python train.py --encoder_arch="vit" --model="masked image model" --dataset="microscope photos of single blood and bone marrow cells" --train_examples=97085 --image_size=64 --crop_scale_min=1 --horizontal_flip=true --translate=0.12 --method="mae" --mask_ratio=0.75 --loss="mse" --encoder_norm="layernorm" --encoder_norm_position="res_post" --encoder_activation="gelu" --encoder_mlp_ratio=3 --encoder_head_dim=64 --encoder_fused_qkv=true --encoder_bias="none" --encoder_qk_norm=false --encoder_layer_scale_init=0.1 --encoder_parallel_block=false --encoder_inner_norm=false --encoder_drop_path=0.15 --encoder_patch_size=[4, 4] --encoder_layers=16 --encoder_width=160 --encoder_positions="learned" --decoder_width=128 --norm_pix_loss=true --decoder_layers=3 --init="torch_default" --optimizer="adamw" --lr=0.0011 --beta1=0.9 --beta2=0.99 --eps=1e-06 --grad_clip=1.0 --gradient_centralization=true --steps=9800 --batch_size=192 --epochs=19.4 --lr_schedule="wsd" --decay_fraction=0.2 --final_lr_fraction=0.05 --warmup_steps=490 --weight_decay=0.3
Rows from block 9 of the encoder of a small masked image model, named by matrix and row number. Rows with one number belong to one neuron. Each number is 500 + 50 x the weight over its row's rms, rounded and kept within 0 to 999. All counts start at 0. Numbers have three digits each.
After each neuron's rows are labels from the 100 images, of 14976, where the neuron reaches its highest value: "patch colour" is the nearest of a few named colours to the mean colour under the peak; "peak at" is the part of the image that holds the peak. Only what is clearly more common there than usual is listed. The data: microscope photos of single blood and bone marrow cells. In brackets: how many of the 100.
# fc1: MLP up (encoder.blocks.9.mlp.fc1.weight, 480x160), inputs 0-79
# fc2: MLP down (encoder.blocks.9.mlp.fc2.weight, 160x480, transposed), outputs 0-79

fc1.460:554557440577435406504465500470522515486526480536477510517516569513553569502502442520529480512516484501459557491512597475581465460437516409499502580439437480463395493487502456531441508425440466508499515456517541554523448441487455649330464480
fc2.460:473516497439524535561443554501578498446477536471506471521436459545389409477579613502469506475490481580496545611504481574404424464647555508454440476528533525462488583476574516550459530512491504421422608523505458480469514518491547508485476508
patch colour: white (53)
peak at: bottom right (30)

fc1.375:543502450539459447456481625509569508501439545496515532443465422489613582536469413599457555400465598423487503580543528529429535486452532394421475469376524507480518447529525495492542520636448429486519511524424445533474482525492491449437622508
fc2.375:506607450584526460560453460477511530399434546510556553522550575493507558573460466553482536512473586541424464476508489483442436444532485448440482459547599484526421582519443596460491428559504467411496464449478469431515477579503577452520520466
patch colour: grey (79)
peak at: middle left (30)

fc1.355:510507417538481480536492509504449560423518521379517520427454520505524456530538575496444501513526434496459487541487518498491531522449512478448490665541461459529516501426533477489531536505482516585497443574359427509449529483511557528467582477
fc2.355:423426488490461473503496476527438407534503433661495502522580498495550394478530546492431476532542476572477498417427454487413562595552429461456543544451585456513448628425576457500556538479520522483467481502424503490545457563475532488457484490
patch colour: purple (72)
peak at: centre (43)

fc1.331:467506475554485480483498565524505449487470434550490490412551487472503590463433531519515441430467557464530548549474465542406471419446545440505486590516486466390529457561580482544542492584432496470479519532417490356608608485490464495442416497
fc2.331:519578435598432472489504542474540543469528525469486487492513480508457522504531465579427560499540443539503477528496406498533506578598434476484507424441443517525407502468507457457542525576519502518636487456520388486473536544511481554553601516
patch colour: white (97)
peak at: top left (30); bottom left (25)

fc1.220:425541471648499429484449497540534412559514409484532556463515544527459611553492458527503539430472516474364494587459522481505458363479545440477412469436507490476543512544483502573518547488470469482483503507425424470490447487577520505466482384
fc2.220:574573476525585553453477506481544479396538525522529515571538417503488455508474493475480609417454559557509499478523489564519523480482540489454442530460488512532526519462529555461534502452554492471586566467536478477505529437520591562411467520
patch colour: white (88)
peak at: bottom centre (40)

fc1.88:464581472562484497511515480477556503484469432633537527488487502462510416521500461432470452420512588432557515522508479532456347438480453439478442494492481483438458449477590596556477505475434406428470491540519485557531511482515503522480350496
fc2.88:501473482518506508530495531443472454443387518470498527463489497568409402533515479506506524522492419499561443490494527578546570631509501368559477497504518507424489542449529412492530467501549506552566440501447473526409493491501408565501554496
patch colour: white (86)
peak at: bottom left (56)

fc1.347:481517502586479467518510458484478550457493444439453466494431546516502506490417397502521458473491486549398577533444460488489482383501463386505563532530515466509475537556441401562511565540427498544445495510335525484489455545497477497486509496
fc2.347:514462522565441456430516567513513505562499563542511526478531445511506492522559572572574466497459442440526468515511516522453519574473527495390462449493440561530570560457451588487563422462569482457524469545675529525495522432523454478533565514
patch colour: purple (52)
peak at: centre (61); bottom centre (30)

fc1.125:552568453514510409420384436492459547520477492466502467490529511481472511443450418526568431588642506541437416550484470533517506497467545435517469491472546450420434486586470509534559513512527552535463373495548529557476489481479502505458432463
fc2.125:440505492450483568499503573551536469642454469582501492526457475471515503488468525386448456470472507482538506515468491535437504411505567504547532378499504500469550597511496425436508557490466474445537538553411455502578591630482440498519443487
patch colour: purple (65)
peak at: centre (99)

fc1.131:622548447536474408545463483508467505518469490484534537487415531558530573536416498556562461474497561482410469524438604505464513525507519538535433590563549512493456568567531504502483544488471515537444538485492416447566471499570506537478518416
fc2.131:470374493479580544538498484534460438534438496518457478501445510490493421480440520419553468496525527443592499494443528431429578460484510550552544534484557524503462486510491435478596610500488503512508516422533463468464457497472478408429467493
patch colour: purple (42); blue (36)
peak at: centre (51)

fc1.248:469528424499506526525493518496496477527548539402460481524492525505549469505486505455434505457634552434511476464533452463398498492458495539457432514545422571506433525545499486428537562541560443572429591561420525492531643544433616594449518555
fc2.248:480490570579481485586489400547541487547544430534498514472511478437472437482512442461433453425558510519441487492477454608497490669548590466479502471532546477477447520407501531493575546516543466499595542460505514507547554480474479439524485508
patch colour: pink (61)
peak at: middle left (45)

fc1.336:581492443500443494498506580514547467527447538516469505482426435511511450490469459540460518440510617460579431519490530568480525484547513493490397482532498527484503522435524430523547576438612474499489512577432471520484657535497508506500563542
fc2.336:466419506500504426615509583501523471482475504549495505474543515520480496522514496419550477460583401524467513519536537453450425518555487526420605423488497491568583423498443524473548466464514483416469500545404456472403546431507557550514430480
patch colour: grey (57)
peak at: top right (25)

fc1.320:496527573615451540451463521426552499543471491531387482469476457494537466404507511382552461523453485412457532433428465516490488473440540400497588516535469494419561499489476528508468573441504504544499490517413581447522491470427459562470531586
fc2.320:512433544502476436477506483486611507603538497564449504471514516457558438494539547547556514569417525425575529549424494491439398497536531539595495516525482468382455524454555380468449580436468478424461499555456544553497511427492477596521520523
patch colour: purple (47)
peak at: centre (34)

fc1.113:562500515542496535418485514545502498425470510539487499483565569489555490496462515464524470487497500539535519439510482437492430519566481475498518477512523468478584576543480501470463585410534501541442472598379469666426530489516453587419509481
fc2.113:420417534491536420407451551401460377510366519514538519497500563505480458511547517486474623456457503461518543565443506558435453487481590435535462437500566488512485597483557608519534522487507486451582542526606509453454481412527452474536450526
patch colour: purple (64); blue (34)
peak at: centre (42)

fc1.446:551517458546463464408486559475447584558436544425498532494503510496555429498487434529624443500536546489602490535497445472630569505520501499469509572436460441461564514548477595445482538499522448536440422549557522494430490484533535480490428485
fc2.446:453393486441529547599488532442487515518512533546511508503523481549575450510425513389472432520414539475521494504505560543525531427438508608484473392474482501569530450534485538519535561591500494496394484493490533459543553497502475448495449499
patch colour: blue (36)
peak at: centre (36)

fc1.444:479531488529464460483503423525490500420376482471478485518510548537521576454488514513517439517502547482510484489465473516558489420473518527467454544522556427427501520468507507447505545475472532428350501580446544506465533538503615489387552493
fc2.444:565468461547488465447441449505551520528453452384486512520449531511516635500490524476477486595488585553458480488490534477556458543455458545458530452476613463468529541550480519403506523461550484490519523563544529557481411553501526547426576491
patch colour: white (50)
peak at: bottom right (27)

fc1.25:569555554557495493440533420543470455431432557543408409492468482556514502410533470434468508485484503492496487549515441493517527504463492496459464502528539529417449556512521455606485473562468476557461505580470461563443529518386552499425499619
fc2.25:546491470528503540468463484558422487447512469504580563536475532509516545571486467432474510457570587478452502518500528627469430511385406452460374607495538508431432580498406493595520544499482485469523559519498470521472533534549614492426571496
patch colour: black (69)
peak at: bottom right (42); centre (38)

fc1.67:506532480564471524478525495581562558500460513598460463543447504489478540469510455476544507506465586559481494553497390509546609486511595454562493599431521499350483398485534449530468390522470496464504509535392547529512513484433464495443558566
fc2.67:497510523495469469441553542436508509495502504538528561505416562524550493548520500485557602495484531491475525539484485514489635501531524449521494521522496505507541489501494382476438512505482491460510458568437549516575508507547528530480539522
patch colour: grey (76)
peak at: middle right (45)

fc1.37:446582549583519571493498531366461465516490454453513485488545485512532537499478506490511503486523471456480453437527452637539549437594488369501526489483539467474535518502490500458512463538502521574456421529445539544551498511520466450499575472
fc2.37:493503568551501577513465500547530406504501542458515518502484531473557534491533435508460492483494462620490463429605493416459465628496442463445500476510512520522571475438553546471485502551589503427527572400459562445517512545486496423587538503
patch colour: white (69)
peak at: bottom left (46); middle left (42)

fc1.74:556492515497487491571447551484454649511511501473503514532448474453531635485452442507505484506514478559401503447534585512424615519565609497433506472590538470469468487451572567506461516606526497472488424556503564513498454598527502442481477475
fc2.74:539490464511561420558499417569561387488416521550498490484594562519453398518522502497531482455509532474537481579460404530468412490506397470597501496368481487526504590527517363513562526398486481531520568437614464475445564478511489537527491514
patch colour: blue (45); purple (45)
peak at: top centre (49)

fc1.318:463517535547453450514520515520474473489428528531529513583585503439469425522493517485551395506375556519564511417505583579419522493525491509528467595507476510437427372367603562527545454519490440540476573484395541530552506515514517492493486496
fc2.318:573597574507554560440487448490474483482536512496515523455416528459488429526548464477547493623512415546510524407460463414432532571510474580487570428526517484497431523517515472545514496471558488446490482542567527573529539554512445452479505507
patch colour: blue (43)
peak at: top left (49); middle left (32)

fc1.214:493481468542499546468506583554503519455501542507467488538417501511500501489545516536468549498516526508512502510482511518475613524556525570524599516412514493437547451511488576557445470481515504518466478544463591588425486502457469470454609526
fc2.214:547494578556499441452515489492511407509514454420499522467490526479526525513454530508442479479471531514432499544459578535597442405512550530489580460577494478518499595502471501369479536596413468501456488425523561476664471478463377451529517466
patch colour: purple (39)
peak at: middle right (36); centre (32)

fc1.181:518533556520453411514491467589431644423486497500486488485476550518520498487508501454535437520414493573499484493428504484492596510467614526464557514488534480469497517538476481473574445533552499572495434541438577465452550542493483524401545514
fc2.181:551435484550528470539469439562502479481441485473553556488438503484441414526474574590445413495531427470494498576480584530504520492571418471499489438496489418564517476455540554460454455586566498470468495407511534549431440509509446514548477502
patch colour: black (61); blue (26)
peak at: centre (86)

fc1.273:546506419513456454443547555486447551454397574554387397437498502521570536411523434483574404480486557553522496579437508488516492527462478477513490495460521479441475478501462510541522462531497533557405526558529520570521523485370443493488516629
fc2.273:523523417476525539405466451551448519420568533496483505499523495541534560481460421424595526374551506525466422441550495547463526558549534535422392612511542535445531476540473460476532448510583506498602563597536431486501554461452528474499553472
patch colour: black (27)
peak at: bottom right (28)

fc1.108:552592493526419480453442592493496505472476527437494482457601421461519607433509541536610409525425590494458509491549582502467468448463560464456383476571509477507506452457488494531461506477567544531463473509566492510477540448489583500490502514
fc2.108:517479520590477440497484532426471384516505501562501496592567433523479458492465450579488565519509559481462505441536507551432576444518572493505513484578415492494499501440500561636451470501470504502518424534556458539529375591497571454475530498
patch colour: pink (73)
peak at: top right (39); middle right (33)

fc1.16:542485544505475420488531431545508497517443487541467500411499429549518483526494462503533398404527443508538506540463459536565511477522458488511423482588463550464533520577539519504497392554518415606428579510384487467488516510483439475498471529
fc2.16:503502481508473526439507590460420506429454485569495456575464482395478479506600508443569494584497584529543566572498535472427482545479376551529507501508451516484493472509563431522566414521463468479517505516545451589511504385478460505547552538
patch colour: black (47); blue (47)
peak at: centre (64)

fc1.297:496490480524546453528424471579474476490439506440515474523526554482523489453465520440475479418516430491549399542563489498505546490558550470454523494566392483472464488560425488534544453609526570577525556642620464476556541603475452430522478507
fc2.297:547450556540536468471487525558503412531494514666479470436470521448376534449500486434494554479496490524570486434472501515538506667495528462555433459492569477498473549526519556470583529492552540435410562468500524399443511545485499546462479532
patch colour: purple (59)
peak at: centre (77)

fc1.397:553481550514500467512485488525555529413478531564521492477428544544560576509480630444515492524435476541565506526528587451529392503530541526445464468507561531445482493573483485503577549506475490543475502538386448359573528542513504479395519501
fc2.397:501388483536489562527515464506392586587481505535487478503367468460539542464513549452573425549536408563569505389526382391450516558521584491483458502527581509555450498549529586475457543493532486565610555507466415555503504578482545518488389510
patch colour: purple (54); blue (31)
peak at: middle left (90)

fc1.174:441463520522430458489481568623523426491491450447505474482554521497493499492552558527499477477496458481526518633470580558476512441406508579500515483663623488462525468636580499466501528495442507485477527534488467476446472445504485482439350490
fc2.174:518472512489570521489538592478425587488533497573504515447416407488472581498473547487486495549436445571431503520515494391464474570498561558525468510541426426570471544623396458401411546460531508534502461431498447516535539539500453515469602506
patch colour: white (87)
peak at: bottom left (50)

fc1.387:465553367489464511496505496512431619542536455549462485507531437586525439440476454573531363496497419505540474468539442543478564442644422448514410506426498486449582512521512503460447504456495548557450540568491559520630484579475435502527486524
fc2.387:549455453483545541555519487445489532428519517586510494514512458497541520489499537452536592479526579491467528505543562568561463486448501465507498498532587542555481514549443538499490475629509499503461439514525551323587452513485463476387454486
patch colour: purple (82)
peak at: centre (64)

fc1.454:509559525511438451532505563562525528502487530478507497485489553506587455504473496505460559483510438487561483469552503434472618515449477527485531558551552521411464562508576486563575569489506489534509483537384466492541538491522502517428348474
fc2.454:424514581496478475601485445498480508499537457513501485490446469467434501490476525438404539500590556412500512394444521497496610500598522514534523472484539458440448520333542560451545498536482503450488477473401597488473508517482521519566446501
patch colour: blue (45)
peak at: centre (54)

fc1.286:511531428498528502502525501629518516477540592400495481489513538544539530491476479440480378445497502547593519527565492522521391494507472489458430547430606500451511524602560576378533456492472482518447583468515441480478504493513524437449549482
fc2.286:521436541540549488451536396392529502596440519548502532491592501528513471511528537442555448538454500588475534439500477472562439515511610490492544475477492482590506532549424431422479449421500492486463489530497542458519525539517523545532468519
patch colour: blue (37)
peak at: middle left (42); top left (36)

fc1.148:547506520496467488500525488509465520477439559437369357558554444527569539395455497571504490568498462471541505510568554487466464517521525440513567538439441531458458515469466537545541505528492529495499462460522505513491502533346542464427499642
fc2.148:456443368480455513504509575399531439451539521435496493576417457521438518526516495435537432477427551567580461410511484507549485524497540621514467565457542515459527522417570520405547409476567505496508527536449458506513475538521408565575537508
patch colour: black (39)
peak at: centre (48)

fc1.197:447466435549468547443516487450524496443444492507505506501418586552547427482424575455534511596457554450483514537560553463496479508508481426483508587454472454524422381514424543527460554424436490541514496556494467502527551476502601567480576490
fc2.197:435549419460554538462527470558459459461504549500499499494495537568487424512519488566471541587509492463449531584502452501494532468521498500528456471379506559555455554431550445531509576428490511449530517492545488475447557541536426460607470517
patch colour: purple (52); blue (39)
peak at: bottom left (39); bottom centre (39)

fc1.439:484525470519483468474469543442478428500495494452486482510546577498578392514519501562526478515468425453512501515451540507607471516466455385501466524500516510485557545497446458542496501469414509520451475531519474401440469541505548540462567489
fc2.439:475454544481512532488567556490538443545539522470486489495512553466451532479454465489479413514498456514455532592446478518526483441597498368484435417453469495513583463537496555419419445458462534480492483545515503537502454532502589497521549509
patch colour: blue (55); purple (43)
peak at: top centre (31)

fc1.402:516573479531465477461526505547513487403470492374479485559530515554605478472454552550586495564502522532508487463546439582494584520457560552505510483593535486508355461428461471547495422406492532489448475571452502527422467482500539616463520479
fc2.402:467563598550457534440529581492427502459416507461521520460430548503542602506518519457592548574541418507588479445530434420507600482511392551511427529534507515493431528468494496500546471601491520523558497359353463533417623396513448506549491499
patch colour: blue (26)
peak at: middle right (45); top right (39)

fc1.302:534503509524460448506498550553443559498504508506472489426479570566528435457490494427483495391447545519434457463523508489444522480515487461514381519557475556489586480475506467469477526499505520504443523590520401484460446467506611564475443521
fc2.302:567528543509486439525538501584596447452356493434441476422401532536515538485511520500497550476586497510496517527524519448587514447543515573512545529451421522511492488525395539360553409486488510441554439454509506435432437542507595546475524528
patch colour: purple (44)
peak at: centre (60)

fc1.23:563533526523447403509521484536436489491449550430513519530386469516491497554483502497521499587400608548489498512563530503514513530407572455489548538481460570417412541535542438553598504494526418539502421521503483474557537500545480482481544473
fc2.23:457529569667515435505510474538521539471527449426552554458467555416488445539444519455491514470564521475576523486483611540469562396563455459518519591491549459439536527400461391510456508502438446527461418448473576426478456461498486471507518473
patch colour: blue (30)
peak at: centre (91)

fc1.362:545523481554476391478538513548443566528430498429427439423453438494519607484530493449428417538474466478502498511502519551546483485469656512517478489525541510508466424444479547563496424498473399463450357569468490479525455506402570426506407610
fc2.362:481474560516547492471562507600538493518478517537487483477511480575440444533434478526364537435403467477519445479544471535621488483473512490509448589550483524582404537528540496455455444541404461539525449453532433503460491538497528533555561492
patch colour: black (74)
peak at: centre (48)