Weights of a small masked image model: 64-pixel images, trained on microscope photos of single blood and bone marrow cells.
Rows from block 8 of the encoder of a small masked image model, named by matrix and row number. Rows with one number belong to one neuron. Each number is 128 + 32 x the weight over its row's rms, rounded and kept within 0 to 255. All counts start at 0. Numbers have three digits each.
After each neuron's rows are labels from the 100 images, of 14976, where the neuron reaches its highest value: "top examples" is what is common among them. Only what is clearly more common there than usual is listed. The data: microscope photos of single blood and bone marrow cells. In brackets: how many of the 100, against the usual share in percent.
# fc1: MLP up (encoder.blocks.8.mlp.fc1.weight, 480x160), inputs 0-159
# fc2: MLP down (encoder.blocks.8.mlp.fc2.weight, 160x480, transposed), outputs 0-159

fc1.393:164177139085087103098117147095167135138131052096137144153098188135191224112110137093126160150097139191135128162153115139146065089139143148123179115058147128133156055127092158158097076117129125161129132133143142190118105131146111131073148123122076117114121145099140138105121123082117133121118201172133138241116088123186115123135152152148131084142142126169114140160123127123131120143154088093083115156081147099141112096048112078112089110113157159132184106105170161130109182127080140
fc2.393:146101133167092179099146123107118112146163087172117110119104113158142097255042140152125129097134166130134076127116091093110161060098129148107118153158092140098105201141166089067133124131126158078090131172130150112132133162111108168151131144149150131169148185102139136154104114181107143156171107070121138008108117141099153136105169105148156101105142097127132105126151105186151147101149149155163129103094133127147154081175100149116127138120099142107146135164113145128147105164135137
top examples: cell type: segmented neutrophil (42 vs 20)

fc1.374:180120034136111110142123190076093122156130141138098126061082087158124076105098077169098094068159144108088095138119149149104110099124183122138109108133093148081140165123099140139168176132191134162093159194093119142109193145138132089116114132077153137147140122146136118132162096110132152116034134105154156126128133124105091087115201126117099134159144098160182120156161133104148121126122138092085130155103135061104101127054090137115155117119168157154192110122174166215105161139134123
fc2.374:140117138173136082179139098170198133130141107124149139184085119087118149148160141066127128123072101117153151166170117094134146142142100162155220131077143107192148111139131107124132094141122116071124090137122144143106074136133155185147174121136150147088128139073157129131141147162149053095214100050151066189093115176128084116145114144079147120147107177079108133153109141137141139119120120150176088136138145208127155140142197101132041090127116134095094136120131122098110118165122099
top examples: smear: peripheral blood (40 vs 16.2)

fc1.211:186165152099134144148083173074137107140087074109123129100097193142200182149143127092074134164137107161130141155173119087088108112204163177087143146185118146127165088136134162165106128123145119143149115171164142128093101133123136148122132144138087191136144119103139133104103102143115085098156215134110162231098136116208149114096109156121111106108124134156153058133092165103141114120145087113097108133129164079123134121051144066103105121102144126128126091134164158095100201090104117
fc2.211:138143123113063143149160107137125102133162085125110119127119137136123114255023142144150153104122210169109061097114107112111118081081149139083095132107102125091115147142155107091127106128148135108101131167091165111139134175102078140140138156110154137154158193122121111178134079127117119105123088086152102053112152169112149123142152122166165101151128157101107093116164118193116136121190143155135159118147123098143163074191095178101154149091139155144135111135141137159118135174132155
top examples: cell type: segmented neutrophil (63 vs 20)

fc1.64:155163154137083027110082140137100115142131132140103123093091129084122134116121078153204128143108162135094142128152157112095136135124177073131108110093160108091155129217099151154158127114171133178140125129098156137149125058112118148117099113159186194124124112111164167077161145128094183150098135120120153174091147170149094136146123156107068068057122122135076105118133234120080129134150081174093121138072120115138066097138108119096118093184135090154157126156136127155175133123099140
fc2.64:092097101137116096146122080116172165055128125146130129200109180090125077117119161125114147116106182139098132088113061199139052120119073156095087113223095121159143111133130099128107120113110117123114222110136162134113131124132204093161167130176104106106136112115142110121162135174089131140142148067168185170172153116133130143054182089115098138147130117160157164141103142112131120137100117128126127079105138196076111112180152140135118127081120108144109165138094123106047130170139152
top examples: smear: peripheral blood (87 vs 16.2)

fc1.113:116146081192144143145118116126142140167092098126161144108128089131146170141118124118050082127154126111120146143144144121138092079123148061103111162119089139182089139146122137189188138150089102105081084132124136148135138146153145166118102109057111153106090106176146123161171192162122087092121133118081092138138143092107130142148135168148112090089161147125169161137160078168130110079125098092122097159148161095213106125104127073118061096072183216144141078109178082205102126116149120
fc2.113:080174138105123104102119139142159092119145196160146136167120134140165126028194127133132130130114100148170146163174108182107138226129131083129082095149145130091129151070118132164135140095138154167117136116097083153041120103140130118119210111121131148091122153111112148098051159141105169124150153139127133075128116167144125129089104091120088203125136130217130149119117163096137133108064106114078107102131081147099129142140145123161079074127151109165077147096116103137139164196099113
top examples: smear: peripheral blood (84 vs 16.2)

fc1.141:155128165159102121134107147184121130165076145148113133125140082184168177087162168109148144177126090095135128140198167100150128140130121117070116131110074116126173138176118139130117162121108127129145090117160123151098183103134153184115032112106075090088142142121140111109139197180116157158155163051173108113172150174171089090123106058159108113079114101104137127130141135124117123108159149163117090061113143107182153110122078096114156061104164162151139050070167123128133095119099108
fc2.141:123160104108108161143131113073110077154179142068109115134084178119138068181099103139138105119106086086151093172070186181113196129110096133149130212114136103107172092183137114119106035147128135151103156165104158113101175106124094105101109158093132142169104161119163125157085149179086117108187112214100100159062100125204119153142116141155101122131124140153163044103107120133160132149115122174101155147126141120114146135132180111105097145081128173091136147137111126099124159160136130
top examples: cell type: segmented neutrophil (44 vs 20)

fc1.112:130125084129108093114119137135133179110115167081074094115055093152133114083083127193115127119130087132094118115158171146067162095145086090101094168104100111115097105092108068111173150125146149162114102134205167130157113158115235186136163131129163080078180106127152140109083100117121143090104152159175097160157144094084137095147152138166078077136152152131112106128167074126177128109133101136159105126115093082131083114110142115103153113200150139177144146130177140199075099133117128
fc2.112:124163086097189201128129143055121170112190142127148160143126094119113130100113102144084074135080159122182144151112175160124068134088187150097116116169150117136128065139136179096073130133124118094102104118103177156177163150156091082129117086146089130159145133085145114124132152110173147121091079108073142096152156152123055125167137093098130174144127107100092061075097121137083124146130109097149156135129092120174108167054168145143079158166161153116107161178135138106147209145143134
top examples: smear: peripheral blood (96 vs 16.2); cell type: segmented neutrophil (46 vs 20)

fc1.107:141144122142148116127156121123058139134116157068082115089146134162151081094042137156099072089145116165136095166096116117141147118092113137159061090143138134105148134125132107144156169093126135159116129205116125090069156160141162124133108129148129125167130177184159117123187087122115126160133115141089141149122101108150220153139203154143117138130182082138163080103133099141147111126118079067142122086104096061096086150072086112131130120126134223144127137115124120196093167063140175
fc2.107:138120111147168114167119100131153107153154167134137140092102151166097095099191092139118175080138142124134146148128141172130144153168142082131131160124125125123144176121074153094201111129120138119079094125141058106078151126132162113096091121100086117087160106142174124163125164086117119085071172099118110124084191162089060132116132125176227141151133156191185123144161093101163135065062183107137089137150109124102162163133136105165139164138157067172128119108069143105099063171107134
top examples: cell type: segmented neutrophil (70 vs 20); smear: peripheral blood (51 vs 16.2)

fc1.285:049181144176125153096079134101140087135133089091134121121113092114141084094122164162164129135140111062127150114112135160101088073199175099101127128103151099119136065086135210149154140094098158145130092132097192125093075106118111120161156119177119139079140112127115155139211144180104139098162160157121167119077135170086132135131133102135076077128164130161124034096115161171130118133166110167126105158153145075118092116111145109123156130156146079158167101129109131132089187113116202
fc2.285:149073102167133127173131131092129102111132167114140144132127167135086133083116160113111101158111127155133126114165138108125076202143095079130102146140230096143124146142126077126111147154138149126155158098124119075166094123137131122129130102107145161165107114127122166122153147085122192133106137095144159160146157084111126124112116189123080161148118097089172149087130101143167130082132116137149104160135063145111086092116179137101164178125105144255108039073178108132103106061118083
top examples: smear: peripheral blood (46 vs 16.2)

fc1.305:130126081113119100116127171115117165012100098143144116188126138117143116148197122146153135184169145163114210134145162111095152125131140143102119111115137093112085103097107093120111039157081112174132157175144112168115118057101184117114170118141083155138139121076149156108128178149110146105104083209111138134133148086104140099124113086148129101094112131176135132163153132197115148096113093164107116134117174110170158095099053125122131103141119165151125112066184157205123118120087124
fc2.305:071104130156105134131143061132084154089186092130127135179200093133102102176142147137114097162101140132199111158091109066138132125146132122161140166162194149061085153086132124116089134098117119128171084098154133112155066158126153146109117141144172146144139158106115141134093078146087077106147137095086195140099090178130128133124126154093133117048128143096098098148092171133101139190180174148189108076110167121150153057120143180180184158172179136119131111124124127126161161138140138
top examples: cell type: segmented neutrophil (43 vs 20)

fc1.440:142131076177130165097090057145126157141099113173151141069094113111168146123149158119148091099135082093084162138135105138137171089070159094130131134092146156112160172153120211184149145195154152167091128143085143211121076141147090116081174116078111164185124090094153153091157139150111202105092137063143117120106084116145154061123148165097124132176130105170097105198150131093090103157125109146134135146142145118089126123103081108127153125119175154144116054129158143120113175115113140
fc2.440:102165145125134206075145101104137140138134164122137151129118128096131129114141143168180126103148097083174152124127070103087112152048131169133139138162093099118120086120185103153125111071139139095133197115136172107123157113128091066107133109146149113080158124111143158147155127135105184092048135113094131122191208104112069123135158040092115185201124171119143099161134163104139130172116099111111162168129095206091123157116173127135189130100153154117076138145122161069134139099118120
top examples: cell type: artefact (37 vs 9.8)

fc1.284:173117157152110049134111112174162105171140095125098130122083178202128176114110114090054173069140111102080090137124202130106145094124167174109166129111161126125113116110142170139127139111171126088129105149114118188134115139116099106092122119136145073132120115095137131146177076160131062106157110082175190153150076164141111084109101161136090107171156150118200106140053104112129122167116146138108150161079135068164129132154137053121118114137136115155106092154138131177098197096142177
fc2.284:099149133185135201090130156104065172084111145134149144168191144107107080104155196161179100188024120126170130151130103107058146150111154114153104119177142124113122164152133137159089170130127119164121086107136102078159133097155112153161169110146126146133109146106126139091170148108106128111111142157035152116127129176098145166098140079134148153102128133089021125107139169163149127157136040127198113102129130130131102127118097141116134156142112183129128169085104099112095168140137112
top examples: cell type: artefact (25 vs 9.8)

fc1.472:152128075119164088158131088121148143073132163128132130167095150158175151138148144118098164150114132137153156178140117124169130138137148181079145102125133092106118164216147137143144115127110100172095114130079114061159153106131111125046094123064132177165105160104194141117131066130111120140100052088104142113128045158226196121078136156118123111125140115129109154160140123100130126110119059122162126102046120118125147100058106085108139145123144122144108182175144111152123194116121155
fc2.472:138088080062142122144133107083115062119109106105121110079117156114132115130110139133094131150105100139204134113156122115103120119184193110136102082126223152110143150223108133122131156079123122159136139123110140129195193107113139155047076121053124135183094125129133126121113143093125174149126150111156130166155127069124151140123132124152179091126099137165123115145207113139162122091148165113119123114136131146129120100039098130135180161124072099086131181156155073107150197170110132
top examples: cell type: segmented neutrophil (56 vs 20)

fc1.353:171155093141096097127134107097110112125110176117082116121147119167107128096081079145132094113142131164091153143132171092161155129129133159091125119069177130125123182137091132109197154136164124128127155137124101168061105175135115208085175129109094103140152108166223121085145122143092155133121128120123103127157132153148154087076213186118105055094127117168176163171129133091156121143118103095114097121071091148131100118144121089104136122095203155164162083095188087116051134118141088
fc2.353:177118110117127086136151101131146135118112166152130121116144132148068158079153103087126073175132122175184135092127102090148114166150086067131128119117196133151111154125113098123159155141152155177152150166161134150105112123139129153115150126141119161113107147173125127174134106115084178126094095179152102149215166122091182138094177124181111130102155117166180224162112129076129140115141115107080079126127111077081123099098151061094113086053095194164099067104154087119097113130121067
top examples: cell type: erythroblast (55 vs 14.3); smear: peripheral blood (49 vs 16.2)

fc1.23:118134094136138116119124125134134107074111160135122133185108159158121098132082142103160137138082156175128125190098123163143225147132121169091131097139212100066154142112155088119143110142143133180118129160133147141117116139133090116116182109071127087148167167116150164116112087212096137107102083090120083111163088118175196087065174157073110113100129134176134140109103153097135129069120101155177120104050084125122121136084139098118161102084138149153097167120158108116090187053104159
fc2.23:166179091169168123056149105100136098083132138106090146142180203133095126074138093149165147123118088097176142105093083183125162144092091112097099156141144124165149147116165081112104138086131114122157064151196147133159142086116147177074182126074111102162177101129125163118118133110119164093086196110107161143142116143111075154093175132170186129134113129164138148131189139102137122183145125119108193131112152108113095151072179039086105116092150115118114136179132086118118108158124109
top examples: cell type: erythroblast (32 vs 14.3)

fc1.467:127137099147084138124089129161119160137134155123143138101112090112149165122109109178181068150106141073120063134116107153076072140139106133081147142151146131108093127106163139153163122146177116222126098169044139116152198095129097165111162146145092131128084160152110092118127127136117108124147134111161141108124127126126124070142118153149100093115112166130079163141069142118186113179139065113084123220166090155100092135104133100103096076084172199149120160128202140146044151115142163
fc2.467:115080131054100124183120133070102120126157123078136150147153064175162108126085169139074174158149199151133109133164119109125153112081133206111127159144085126149152113066131127134112178169138104101137154102159128138110080109148163089143097122095189099119123099116127101126157118190146110153157106110043196181107087124149158118117111178106094137117138108087140094129198084131087110111151116111154146072081097124128107056175166140106196170160172109138165130112154101109144142125107104
top examples: cell type: segmented neutrophil (42 vs 20)

fc1.163:161148118134094119065129108166163106080084147130148152140063115112166117169146088161187141154124134145072167162131062107153168156131124116092179145066078148119128094047155162201127069131146085134111169150137124182120079122154113138141201098150169159141111120097156116088123137136111190099105166116146073180107140165156106114107142107103098114145101143145062097102085136101132099187101127128098154143077114099151117138142119090109176128164164187153124088198125144118091151095145175
fc2.163:162127153126102114165088152110099133106093111099135117158103117132130151160166132141157135098140066145128140088121116157117107136132110095145116130070069103110160130117150194082106124130164155133143119091063136146193186105121126149176195153192142107061142165042181166125109110190155048122065117158220137114105119163119154099135138132117075133132144152140082117193091180139140145126149217176094076132113141139122131182099102171142129176129112099117098115110105142160117113109142155
top examples: cell type: artefact (29 vs 9.8)

fc1.429:155163180119136116150120132095147139096158133126146127179093063163141154116094071137082099124069069091114161117154190132069148094112079085095095128097108134126053160153114104219139127142118125121123190161101100087124162128132159150092105116154191141179073144175167154174093116171125077104101119104126217133142126076167131078139129135144091068104157122145088112104080105206149126170125143117106143106129105119159079108152131129116114148141144175145159098159152150182110158103129156
fc2.429:124097163092122096091149177149132112122158133168095097112116219113210159129097105167168139096137108100102131053129111129153146105131156114115096155087121164153101115166096114052130129095096129105136109134164167070104095161089145137119124137095138111177133124130110145129155165069106195143120162089100203213085157162096108114189098092130155074130121131113132107125146115177185133152137148095095169133118126128152133125086145152121211087085120105116129094106117169208068148116106110
top examples: smear: peripheral blood (69 vs 16.2)